Rows from block 8 of a small image classifier, named by matrix and row number. Rows with one number belong to one channel. Each number is 128 + 32 x the weight over its row's rms, rounded and kept within 0 to 255. All counts start at 0.
After each channel's rows are labels from the 100 images, of 14976, where the channel reaches its highest value: "responds to" is what is common among them. Only what is clearly more common there than usual is listed. The data: retinal OCT scans (Kermany 2017). In brackets: how many of the 100.
# convs0: first 3x3 conv (model.blocks.8.convs.0.weight, 144x144x3x3, each kernel summed), inputs 0-143
# convs1: second 3x3 conv (model.blocks.8.convs.1.weight, 144x144x3x3, transposed, each kernel summed), outputs 0-143

convs0.119 [103 121 124 159 116  52  58 144 158  87  90 110 132  85 114 148 104  79  87 107  67  89 103 117 139 116 116 106 132 135 135 118 125 147 137 119 101  54  85 130 136 135 127 145 108  88  80 114 116 181 125 115 157 166  92  93 128 225 106 109 132  93  54 150 180 100 165  98 103 170 139 110 122 127 113 136  89  79 160  80 133 145 107 148 124 131 128 121  94 160 147 125 120 104  78 115  78  56 119  86 109  93 147  91  97 133 157 101 141 122 160  94 106  92 113 101 108 132 114 103 105 147 160 143 133 100 120  35 153 110 150 140 121  88 112 154 159 136 142  86  34 107 139 188]
convs1.119 [113  66 161 110 155 100 120 187  82 133  81 120 117 148 135 138 135 172 146 105 100 148 112 162 199 104  87  83 121 128 100  85 108 105 149  66 185 116 137 170 141 121 137 101  67 118 123 143 174 114 139 155 105 109 129 118 105 129 117 138 118 127 112 113 167  88 111 124 208 122 110  59 157 141 106 137 154 176 175 149  97 224 182 125 160 123 115 107 184 107 127  99 144 161 140 106 119 145 142 170 202 100 159 117 131  95 125 181 147  84 197 119 133 145 100 125  77 160 179 131 112 175  49 134 154 142 120 137 135 105 154 130 202 148  95 113 132 107 106 109 118 123  87  97]
responds to: finding: drusen (54)

convs0.138 [112  86 114 103  39  90 128  57  87 143  94 156  95 123  79  86  70  92 104 103 170 158 137 144 133  92 124 137 158  99  87 100 143 167  86 149  90 117 122 102  99 122 122 106 139  94 102  84  91 113  91 122 135 129  96  88  95 120  83  79 113  53 135 185  86 136  96 127  92 135 110 124 115 104 115 119  90  67 135 118  89 106 110 114 122  47  98 134 146 151  39 127  96  96 111  96  47 136 103 116 132 112 155 113 119 115 117  88 147 170 124 119 134 128 109  84  91 105  52 118 124 177 118  64 164 101 137  85 143 118 121 100 119 169 166 119 100 104 100 150 117 118 116  99]
convs1.138 [139 145 155 146 147  66 104 209 100 138  90 118 113 136 126 176 129 154 149 127 106 132 121 133 114 135 100 199 180 117 124  95 130 127 125  94 147 104 148 133 157  94 174 129 153 114 148 130 115 125 108  96 134 153 108 119 142 135 145  94 106  94 124 138 132 127 129 123 153  87 154  84 141 121  56 151 135 164 155 152  67 123 203  99 118  77 132  24 191  72 126  59 174 140 157 109 120 120 150 144 215 111  83 117 157  29 135 187 107 116 171 138 142 109 105 163 137 162 145 133 132 107 152 123 111 131 126 140  82 116 147 165 177 130  77 143 122 163 114 208 162 117 121 132]
responds to: finding: drusen (81)

convs0.120 [120 159 115 156  83 110 182 103 171 117 112 112 108 122 110 109  93 126  93 173 115 133 141 110 130 116  94 127  88  95 164  97 117 110 106 190  75 125 149 142 115 101 142 119 141  62  76 136 116 119 130  85 126 142 128  83 115 153 123 100 115 110  58 112 113  79 108 133 161 127 145 124  71 106 104 145 106  78 126  33 112 103 138 102 108 105 110 107  75  55 143 166 142 139 108  68 169  92 105 138  92  74 118  56  40 153 145 133 123 123 149  77 167  85 120  86  94 110  77 131 160 116 119 106 174 103  96  99  85 120 126 103 181 190 148 127  87 142 122 170 113 109  80  99]
convs1.120 [ 92 152 110 136 135  66 150 173 126 161 125 135 106  97 104 128 132  94 120 159 138 139 124 153 113 128  52 146 165 146 108 164 120 128 124  79 128 175 142 128 124  78 154 126 119 165  97 119 105 139  90 159 132  86 135 132 157 152 168 140 125 133 138 108 160 106 111 111 103  36 168 105 168 134 117 164 102 127 139  91 128  88 180  94 148  68 120  85 108 105 116 135  89  86 187 201  90 120  98 136 166 180  81 107 150 114 146 172 185 142 149  78 156  86 114 143 134 101 137 143 141 129 100 126 128 142 113 119  94  85 115  38 147 157  18  56 123 150 120 181 176 126 142 153]
responds to: finding: diabetic macular edema (87)

convs0.25 [123 174  86  82  89 167 124 162 118 104  80 124 114 142 134  94  81 126  71  81  69 111 192 143 110 122 149  78 131 131  69 139 109  72 173 153 140 127 107 159 124 126 125 118  94  62  79 128  96 145 124 127  95 133 116  68 179 150 120 100 134 154 146 126 169  83 165 152 183 106 132 126 109 145 118  90 133 139 124  55  98 151 118 106  84 141 114 117  69 156 114 149  92 117 139  75 177 129 146 136 145  33  92 156 134 153 116 168 139 135 168  97 125  90  68 128 118 100 161 111 160 180 104 111 148 112  77 145 152 159 150  59 179 152 135 140 104 181 149  92 121 120  82 145]
convs1.25 [109 123 106 157 126  70 164  87 121 187 163 129 116 111  68  92 145  34 128 151 137 121 139 129 131 122 114 117 203 126 190 192 122 112 146 124 128 139 156 131 159  84 126 143 165 215  95 117 168 146 112 210 115 130 119 131 172 140 109 144 113 137 122 153 130 127  99 104 158  52 147 102 175 122 115 168 178 148 108 102 139 146 135 104 150 117 101 149 111  66 112  99 154  53 203 178  94 128 108 104 131 154  88  88 110 153 121 210 151 153 173 137 156 106 108 140 127 111 139 139 133 126 124 118  58 111 102 132  85  61 128  90 161 121  87 121 133 128 122 159 104 133 106 115]
responds to: finding: diabetic macular edema (52)

convs0.58 [127  96 102  53 125  92  86  65 144 129  87 154 166  93  91 152 158 154 111  94  87 140  91 162 173 102 155 153  87 139  93 164 127 171  83 121 133 103 124 117 133 139  78 142 109  88  94 106 130 131 142 131  66  69 183  58 154 103 118  98 131 102  83 156 141  96 132 107 140 151 108 140 122  56 101 133  81 109 124  82 120 123 117  68  97 139  99  89 138 117 144 124 111  68 117  69 111  82 122 103  99 133  88 123 151 195 110 131  93 113 129  83 149  49  43 116 110 102 112 130 124  91 129  60 134  97 125 125  74 133 143 174 173 135  96  98 117 121  98 124  99  99 122 137]
convs1.58 [ 89 144 119 205 134 117 173 188 125 163 147 146 116 121  72 152 154  54  92 112 123 146 117 151  87 103  40 132 136  91 166 170 107 131 101 110 105  66 159 147 101  85 176 112 154 103 113  73  88 139  85 120 163 161 129 123 161 126 153  89  99 164 112 119 112 110 128 163 204  91 132 109 138  82  86  98 185 126  95 123 153 173 141  54 141 154 109 156 113 121 113 105 176 173 145 139 113  60 138 121 139 107 125 183 114 142 138 186 134 134 104 136 157  61  81 130 114 146 139 128 127 136 112 118 156 143 108  99 118 144 139 171 159 155  43 141 163 178 141  99 110 129 103 102]
responds to: finding: normal (85)

convs0.102 [ 91 115 128 125 100  43 113 108 131 106  66 167 127 128  85 102 118  96  92 122  93 125 116 143 131  89 128  77 106 105  78 122 171 133 142 115 111 104  83  97 117 105 139 136  77  88  80  73 100 179  86 103 125 151  51 130 140 175 116 125 118  88  85  89  92 125 157 133 116 141 129 114  34 123 128 145 110 124 204  91  45 170 113 170 101 105 130 136 154 101 144 120  98 140  90  93  76  85 132 137  55 141  96  96 112 186 163 144 144 142 152  77 121 116 139 122  96 147  99 125 155 133 120 120 175 111  70  63  95 134 114 134 146 107  99 108 102 166 140 144  86 143 134 174]
convs1.102 [115 141 141 159 160 125  27 184 112 146 128 131 153 144  75 113 152 121 165 116  57 119 111 131 170 126 137 164 131  74 112  97 143 133 189  90 165 123 148 136 124  75 190 162 156 140 159 124 181 112 125 125 127 171 156 131  83 157 141 124  78 161 130 171 128 154 177 118 140 113 154  18 124 139 115 176 109 152 176 162  87 148 168  92 114 124 119  14 161  89 120  83 139 120 131 106 118 122 110 150 169 124 137 103 159  81  93 152 133 115 163 127 142 125 102 128 111 136 143 142 114 144 147 127  67 151  82 119 121  69 157  97 133 152 130  84 139 142 101 190 152  88 122 143]
responds to: finding: diabetic macular edema (37)

convs0.81 [124 105 110 133 139 133 142 195  29 101 202  97  96 137 150  97 144 160 142 114 152 147 170 130 115 126 176 103 172 102 147 115 140 128 151 158 163 137 153 156 142  96 112 130 150 118  74 197  62 128  69 110  66  83 153 146  86 106 150  79  85 120 129 105  98 124 134 108  80 111 151 143 122 153 135 132 100 106 126  78 140 108 162 100  99  92  94 122 114 158  47 153  69 155 163 126 139 139 158  92 128  95  96 175  61 114  94 144 116  89 158  79  72 146 114 160 119  95 126 136 164 151 133 132 148 131 159 109 118 176 109  82 108  91 129 109  63 121 125 122 109  79  98 190]
convs1.81 [105 107  83 163  84  40 136 110 110 154 118 104 134 109 157 123 135 119  93 149 115 128 144 159  77 131  66 155 245 139 134  70 141 116 119  92 147 145 192 164 138 137 114  80 127 192  87 134 130 122 122 166 112 112  94 149 155 150 113 141  91 128  87 153 158  89 111 107 141  77 104 141 190 122 103 146 112 129 134 105 106 150 195  86 145 131 123  75 108  55 139 135 129 121 207 197 135 137 111 125 141 179 102  65 159 124 156 205 127 130 170  93 109 114 136 157 110 130 137 118 124 161 115 145  95 139 122 133  87  84 110 144 127 132  58 125 113  90 146 161 153 158 100 119]
responds to: finding: choroidal neovascularization (70)

convs0.104 [ 60 167 119  87 151  97 130  87 197 100 101 141  98 119  94  87 114 123  98 161  80 113 106 139 157 151 122 154 125 134  75 105  91  71  95 133 167 133  33  86 135 124 128 128  92 115  78 127  70 140  84 118 120 141  44 112  68 100  47 115 150  85 125  84 119 137 125 117  78 154  76 158  86 129 128 138 161 127 107 141  65 102 108 129 116 108  76 133 154  91 172 113 112 108 116 103 100  75  93 128  74 170 101  99 114 134  84 151  83 166 178  82 116  75 124 121 102 133  65 123 150 100 139 146 143 114  89  99 147 126 131  98 156  96 110 116 135 102 115 117 154 153 109 128]
convs1.104 [ 94 139 149 120 174  94 113 181  33 195 134 121 136 103 149 101 126 132 121 114  89 151 113  96 191 129 182 164 119 105  80  94 136 138 110 141 103 125 201 142 151  70 158 170 149 132 183 130 203 104 107 128 133 130 126  98 155  94 150 116  31 136 118 149 149 140 158 143 161 106 104  98 118  55 153 111 140 157 151  92 152 168  60 113 116 166 166 110 113 124 158 118 128 153 143 143 135 107 105 121 123 189 148 124 126  96 138 108 127 108  83 122 151 235 111 130 132 107 156 129  95 164 128 156 130 165 104 124  48  83 112  78 112 160  99 152 116 156 134  94 112 135 133 140]
responds to: finding: normal (98)

convs0.92 [ 80  88  81 105 102  95 103 112 118  93 120 142  99 124  69 121  93 135  95 133  83 149 138 107 145  89 155  74 136 103 129  79  92 145 146 147 150  93 140 130 103  80  97 141  97 106 100  95 123 128  76 162  46  53 121 110 172 143 140 108 119 101 140 180 138 113 106  98 145 113  99  92 109  88 164 132  92  99 152  99  78 170 121  91 160 103  85  94 139 127 143 151 126  45 112 101 100  42 125  90 111 110 135 111 124 187 138 136  57 163 142 133  85  72  89 100  62  94 158 102 109 206 150  77 116 118  92 107 117 133 147 123 141 150 103  92 111 122 105 111  96 109 115 158]
convs1.92 [160 146 135 127 212  66 149 149 131 136 111 134 117 113 117 116  97 123 123 127  97 131 126 132  85 103 107 109 190 136  99  98 132 121 124 196 161 105 151 141 119 134 105  44 121 162 111 136  55 113 145  40 146 179 110  69 142 124 120 135  99 141 107 142 119 133 131 121 104  83  89 170 169  85  60 113 102 131  74  95 127 161 148 108 145 113 112 116 163  93 137  82 123  95 156 175 114 133 114 125 147   0 147 147 147 116 135 181 130 135  74 136 108  98 154 146 148 129 131 131 133 144 117 118  52 119 106 122 157  73  84 131  81 127 110 150 147 102 128 154 124  84 127 140]
responds to: finding: choroidal neovascularization (81)

convs0.53 [128 121 120  70 104 130 141 119 124  97 113 130  97  55  97 139  73  80 152 118 102 118 155 120 128  85  98 100 174 168 138 188 152 151 169 124  70  73 122 137 109 114 117  61 118 133  81 120 115 112  95  59  61  49  78 134 150 136 129 132 118 124 114 143 139  86 157 168 127 126  84  58 124  87 141  83 124 132 149 127 122 129 157  85 110 100 148 125 112 151 159 160  68 112 134 111  86  95 161 129 115  94  95 128  81 159 129 162  93  46 149 103 119  83 123 131 112 112  50 139 139  76  86 112  78  71 105  98 137 116 158 138 145  94 112  71 104 152 184 130 118 107 130 108]
convs1.53 [ 61 155 125 173  73 150 135 102 114 165 126 131  65 109  58 136 147 106 121 134  61 125 132 135  42 106 133 140 105 130 135 200 123 123 160 136 135 136 192 140 135  85 147 210 120 163  89 124 212 138 104 171 138 150 137  70 152 122 122 132 175 130 122 119 138 129 130 140 185 112  99 122  89 128 130 174 171 127 129 106 111 125 156  99 122 159 115  88 134 109 132  44 108 129  75  95  93  98 136 140 151 144 113 166 122 132 136 228 125 143  95 137 148  48  97 130 126 122 148 128 133 120 131 130  87 122 113 117 180 105 119  67 142 137 161 108 145 156 114  49 142  97 116 127]
responds to: finding: normal (80)

convs0.130 [ 99 143  87 120 189  94 133  90 138 133 118 158 113  98 126 110 139 127  62 118  89 153 147 137  99  96 124 125 147  81 106  88 116  91  74 189 132 152  87 144 153 103 108 120 108 103 117 177  43  93  99 151 121 113  79 119  96 124  70 127 151 138 132 113 124 149 105 167  80 118 101 129  47 101  97 119 145 132  65  70  93 126 150 103 119 118 114 109 115  97 150 148 117 120 107  86 133 128  94 162  91 179  87  75  89 124  58 159 142 148  79  59 116  98 123 139 158 137  48 161 137 128 121 149 169 106  74 125 119 120  76  64 163 141  89 102 116 108  59 135 130 106 103 100]
convs1.130 [ 65 179 147 108 196 101 143 137  76 136  83  91 117  83 126 111 108  75 175 116 144 138  90 104 186 117 113 160 175 138 108 161 112 149 124 117  88 147 153 108  99 142  93 174 144 156 183 102 157 126  97 103 103  74 145 158 139 131 149  96 155 119 148 128 124 155 146 147 180 135 153  91 142 202 162 100 129 139 101 142 183 106 155 134  90 215 128  92 173 129 130  98 130 127 159 149 120  97  89 161 177 126 137 108 145 156 138  46 155 118  75  65 126 123 115 120 187 110 139 113 143 130 124 163  88 156 128 134  78 112  81 111 146 129 122  38 118 190 135 149 165 159 137  89]
responds to: finding: diabetic macular edema (91)

convs0.69 [104 107 103 103  60  93 150 102  91 122 110 141  69 125  95  90  67  95  84  98 130 111 136 146 118  79 124 111 164  77 129 119 106 172 108 133  95 136 123 104  76 124 110 118 137  80 113  91 105 144 101  81 115 115  82  55  98 122 102  63  98  70 121 147 125 132  90 147 116 133 117  90  67 137 109 122  86  81 176 118  89 137 138 113 128  80 153 125 122 161  47 133  79 106  98  91  39 114 100 131 101 112 152 125  90 160 135 104 150 179 149 122 117 118  82  94  77 104  53  93 141 170 121  80 163  74 112  52 123 120 112 101 122 136 161 123 117 109 117 130  95 143 135 129]
convs1.69 [147 140 178 152 144  80 102 196  96 131 106 117 117 135 127 161 127 147 145 124  93 130 127 122  92 122 128 202 183 100 132 110 136 125 123  90 155 120 148 122 170 105 169 113 147 129 162 140 145 122 112 111 134 150 115 130 138 133 151 104 111 109 132 135 135 135 128 113 153  81 157  56 121 103  69 144 136 162 152 171  80 141 226 113 132  62 131  24 181  79 123  72 184 139 160 105 121 127 161 153 185 132  94 113 155  22 133 193 104 108 155 146 145 122 119 159 128 166 138 139 130 106 160 117  99 125 119 123  90 126 146 181 189 130  79 159 126 155 115 187 189 128 110 123]
responds to: finding: drusen (87)

convs0.36 [120 136 123 127 131  54 138 115 101 130  98 124 174  71 119  88 122  84  79  71  67  95 148 137  84  97 134 107  89 129 124 114 176 106 130 133 123 145  73 129  95 102 117 121  87  45  92 154 130 115 130 110  98 110 116  73 118 143  76  80  85  60 115 131 126 100 148 113 137 145  80 155  40 101 114 120 108  89  91  58  89 151 121 116 112 141 110 110 133 101 110 134  82  94  93  76 127 100 130  87 141 136 159  96  67 117 109  65 120 200 106  65 116 113  99 107 134  98  53 118 143 157 139 103 131 137 108 149 100  81 129 107  78 124 107 124 107 145 102 102 127  68 143 135]
convs1.36 [ 52 159 125 192 226 152 140 142 123 155 121 133 131 118 121 110 178 112 169 119 177 141 114 121 198  96 151 184 136 114 132 145 106 136 133  69 101  93 140 133  70  80 134 113 159  84 139 109 105 132  81  41 127 144 126 102 131 111 167  97 133 136 116 128 135 126 144 144  96 143 166  63  54 154 137 123 119 102 137 156  92 134 100 105 114 192 117 135 148 158 121  61 231 108 121  58 112  95  91 130 173 117 171 154 148 151 147  92 154 133  75 126 161  97 100 121 168 133 125 127 137 161 132 136 137 133 117  85 141 141 110 123 108 122 124 103 114 192 110 123 144 198 119 141]
responds to: finding: diabetic macular edema (70)

convs0.14 [129 130 133  86 109 116 136  63 129 203 167 127 165  90 111 104 115 108 193  72 144 152 113  96 132  84 136 156 151 112 136 125 131 151  87 182 136 157 178 140  93 129 143 132 145 117 117  75  11 133 115 138 137 154 143  47  97  53 155  92 160 113 142 115 148 132  60 137 103 137 159  89 114 135 137  96 128  87 122  82  81 142 117 142  65  34  84 135 128 130  97 148 168 117 116  68  93 128  71 155 137 151 137 126 157 156 168 129 127 150 149 134  92 124 137  90  76  93  93 126  93 101 107  98 173 120  70 117  89 131 132 114 169 165 114 120 118 120 108 123 117 107 123 113]
convs1.14 [164 168 131 134 146  88 138 249 126 148 145 108  39 161 121 165 131 128 157 146 139 169 133 115 100 120 147 154 149 120 138 117 127 115 135  82 146  53 150 127 187  64 170 120 111 167 121 104  64 116 148  57 114 122 109  72 161 154  66 118  95 139 161 139 159 152 124 156 228 107 129 143 149  69  70 117 139 127  87 147 140 153 145 140 106  75 102  87 144  89 101 104 113 158 119 177 120 110 130 159 179  97 126 135 188  86 114 166 115 118 140 154 136 149 130 166 174 151 115 135 120 112 134 124 110 121 144 145 140  87 141 115 177 126  99 156 106 105 120 148  86  92  81 132]
responds to: finding: drusen (38)

convs0.123 [ 98  88  93 147 138  62  72 150 109  90  73 118 136 119 126 104 105  90  50 153  38 109 149 123 120 157 138 113  73  79 111 108 136 122 109 122 133 155  55 133 111  91 149  72  50  70  97 104 137 138 115 115 182 150  97 118 169 131  98 125 128  96 109 138 112 102 134 119 136 127  94 102  45 170 107 125 155 100 136 114  78 132  69 164 116 135 149  94 117  89 163  85 122 134  69  93 144  86 162  94 135 135 161 127 175  67 127 117 172 175 109  81  94 133 173 101 150 129 134 125 135 136 142 117 135 127 135 105  79  54 122 111 110 111  90 138 116 127 107 100  88  86 167 133]
convs1.123 [ 47 133 142  70 103 187 150 118 112 136 148 126 136 122 124 124 157 100  89 115 159 134 140 132 217 139 138 125  94 126 123 155 117 129 151 102 124  99 114 110 107 105  74 162 122 122 159 109 143 131  94  87  96  89 138  99  89 125 113 120 134 136 114 118 117 133 137 118 139 140 124 147  76 242 140  81 198 101 134 127 140 121  66 192 153 209 121 184  88 138 127  70 143  74  77 151 102  87 108 117 146 123 182 108 157 189 124  73 210 121  93 131 156 133 188 124 138 127 129 125 136 133 104 124 121 125 127 100 147 130 129  63  79 114 152  53 120 174 123 102 122 144 130 143]
responds to: finding: drusen (78)

convs0.21 [128 193  87  88  88 118 164 156 159 105 133 126  70 113 136 199  61 106 104 110 125 161 144 102  93 140 102 191 136 137  89 108  89  99  82 137 181 131  77 151  95 156 104 111 112 122  79 128 125 143 116  88 139  88  56  70 129 157  55 100 106 167 105 151  87 157 108 148  81 143 113  93 132 157 169  77 167  93  52 161 135 153  72 120 142 145 109 100  92 135 142 144 127 119 129 106 123  83  97 104 124  67  82 141 142 129  77 156 101  84 125 109 116  77 144 176 137 106  94 152 138 117 134 138 186  97  84  96 139 146 105  95 130 134 118 140  83 118  90 106 100 114  99 174]
convs1.21 [115 138 148 138  59  75 183 152 128 166 162  93  63 153 112 146 132 143 144 117 125 147 119  98 116 135 133 130 150  99 133 157 134 139 149  67  92 144 122 128 163  90  92 144  93 149  50 108 123 162 159 149 157  65 138 125 149 138 132  58 124 134 146 123 138 141 138 153 255 116 146 138 192 190 127 173 231 111 130 106 162 154 119 132 102 104 101 114 111  73 109 107 117 110 146 208 124 115 122 149 143 187 106 157 127  98 164 161 153 129 155 124 118 119 145 114 115 125 129 117 131  95 110 137  52 133 154 156 107 103 131  90 170 156  84  74 129 163 117 151  96 133  84 125]
responds to: finding: diabetic macular edema (85)

convs0.60 [140 110 110 148  69  71  66  99 113 114 110 102  77  86  76 134 115 136 130  89 143 162 110  60 134 125 131 140 109 109  81  90  76  83  95 140  95 133 133 136 100 124 166 134 111  79  78  73  84 128  93  98 152 182 140  78  51 120 130 122  87  41 129 127 132 124  55 112  46 111 148  69 102 155 116 121 110  75 102  90 123  95 115 141 127 121 113 128  95 115 128  83 151 110 110  85 151 165  83 135 139 106 144 138 152 149 105  69 144 150 131 102 108 137 130  99  58 106 102 113 138 132 134  92 172 100 106 121  64 103 139 118 149 115 107 147 128  76 117  83 133 104 112  73]
convs1.60 [142 115 132  98  94 118  97 157 162 148 131 118  77 118  84 156 168 164  74 114 172 113 138 129 141 129 121 161 145 121 141  91 134 152 158 122 152 183 161 108 157  97 123 167 131 112  86 103 189  93 116  94 103 110 123  39 156 121 104 122  99  95 157 126 157 124 111 159 246  81 130 195  99 149  72 156 160 127  98 142 125 197 161 150 117  64  97  87 124  80 110  60 138 159  92 124  96 121 116 162 128 107  72 173 100  89 146 184 178 119 179 131 113 113 183 128 121 119 116 132 130  88 137  97 132 111 159 159 167 116 124  48 175 136 103 130 118 148 128 132 128 127 119 149]
responds to: finding: drusen (85)

convs0.103 [ 80 156  82 104  98 156 128 136 148  97 146  77 117 100 117 141 142  97 111 141 119 151 192 118 118 100 160 140 159 132 123 140 131 114 164 153 108  60 150 143  99 128 107 108 107 120  84 142 112 119 104 140  35  37 137  72 215 143 106 114 157 156 119  99 143  69 130 111 123 135 107  93 101  97 102  92 162 124 153  73  97 172 165  56  63  73  99 150 108 137 131 143  94  84 126  78 127 108 152 182 111  60 138 105  94 165 178 167  72 112 147  97 109  71 113 132 106  84  91 137 154 119 113 108 105  81 108 100 112 133 127 122 152 146  95  84 125 150 164  99 124  94 138 128]
convs1.103 [ 95 143 120 203 119 109 179 116 119 191 129 124 100 108  56 112 125 100  93 154  99 101 126 158 117 116 116 154 167 124 167 191 113 123 162 102 118 137 169 157 120  68 124 140 119 156 113 123 154 157  90 160 140 159 110 106 181 139 139  98 207 137 138 121 142 138  90 126 255  60 109 118 133 173 115 150 197 125 143 104  97 163 184  73 111 173 101 122 110 103 113  61 160 154 168 129 122 122 131 134 109 132  78 152 115 119 148 192 141 161 128 132 174  85  88 139 152 119 115 126 132 112 120 114 121 104 109 122 104  89 115 135 177 131  70 105 156 181 103 116  99  83  98  94]
responds to: finding: diabetic macular edema (35)

convs0.106 [105 139  83  92 119  70 138 113  93 134 121 166 123 126  89  54  91  71 116  84  83 174 152 128 152  95 123 108 138 132 130 116 124 141 120 129 118  89  82 141 124 120  98  84 112  96  80 118  67 133 116 111  41  75 139 111 153 131 154 131 144 123 109  76  99  35 139 149 154 152  72  95  78  68 127 116 142 111 141  89  91 156 133  67 101 165 109  91 100 120 132 118  81  60 124  89  95  86 152  92 144 105 101 117  64 165 131 126  64  91 102  94 143  80  96 124 140  85  82 139 134 178  96 102 143 129  89 143  63  94 132 104 141 122 109 120 103 111  96 122 131 100 127 106]
convs1.106 [ 70 151 123 176 132 152 135 101 120 162 127 117 108 101 120  81 160  57 145 132  84 129 122 115  76  84 102 148 177 130 179 167 135 122 148 159 131 131 197 141 121 113 164 186 154 157 128 121 146 142  93 105 148 135 147 106 139 118  89  98 104 166 122 121 119 145 134 121 148 114 138 122  87  71 106 154 151 147 155 122 110 158 153  79 122 255  99  80 141  96 115  95 191 171 115 121 136 100 131 124 132 135  85 170  70  90 135 144 138 145  77 146 137 111  85 111 152 144 127 128 134 155 125 129  24 127 104 118 151  87 112 109 169 146  86 106 134 112 129 122 114 109  99 130]
responds to: finding: diabetic macular edema (78)

convs0.99 [ 93  59 137  69  94 106 120 121 123 143  95 143 172 136 134 107 138 126 123  65 120 127 145 183 164 144 189 182  84 152 113 123 156 164 151  93 164 139 181  89 107 117 146 130 168 118 134 121  95 173 104 121  72 118 153  70 166 131 181 103 106 178 133 192  97 119 122 137 107 121 151  82 141 154 101 104  83 110  78 100 102 149 148 102 105 168 149 105 152 118 118 136 145  73  99  79 131 119  58 117 124 130  89 133 147 167 130 162 113  90 127  86 137 119  64 123  98 124 105 106 131 104 119 113 132 160 109 169  81 179 133 231 122 142  73 121  87 205  91 131 120 122 179 139]
convs1.99 [147 151 147 156  82 114 178 134  90 102 113 120 102 129  90 204 149 123  76 104  77 148  88 136  35  93 143  80 130  88 135 170  87 141  90  96 107 159 150 127 159 158 125  84 132  90  93 100  65 111 173 137 164 141 142 112 123 141 165 135 137 146 148 109 147 118 130 154 201 124 124 201 141 111  75  38 186 147 118 140 151 183 171  96 142 106 135 198  99 155 129  64  82 172 108 124 138 106 143 127  93 124 113 142 163 118 146 168 116 107 145 130 124 151 118 137  77 105 142 144 137 115  76 119 191 117 142 147 107 149 137 144 123 126  82 178 133 166 123  89  88 111  89  92]
responds to: finding: normal (99)

convs0.136 [ 80 160  99  49  90 126 121 128 113  97 105  92 131  87  66  91 131 113 115 148 102 160 125  86 163 161 188 146 143 108 143 160 115 144 150 144 142  95 117 145  93 137 106 118 125 143  58  83 129 123 115  83  42  73 159  98 183 136 134 126 142  97  96 161 116  74 116 127 139 130 112  73 129  80 106 104 108  80 146  91 144 176 118  43 103  91 109 143 105 160 153 128 133 102 135  91 103  94 175 116 119  79 147 165 128 180 171 144 100  84 131  99  77  91 100  64 101 107 108 161 150 124 125  66 122  91 135  84 103 146 109 181 169 154  84  86  99 122 162 124 135 132 109 140]
convs1.136 [ 90 127 105 193  88 130 203 118 127 138 151 135 102 110  62 142 127  82  82 159  74 109 121 164  69 148  49 115 118 136 170 212 124 118 121 116  97 114 165 156 104 112 158 107 138 170 112 108 126 131  93 170 153 142 102 102 168 118 112  98 138 150 130 104 133 151 127 153 189  96 115 104 103 114 108 110 172 140 111 104 151 205 182  67 104 183  93 139  93 120  87 101 145 163 194  97 110  72 119 120  97 143  82 166  78 110 135 192 148 166 166 141 151 119  93 106 106 142 114 123 127 124 116 110 140 135 111 117 132 145 124 137 166 138  47 122 151 120 126 111  68  69  89 112]
responds to: finding: normal (86)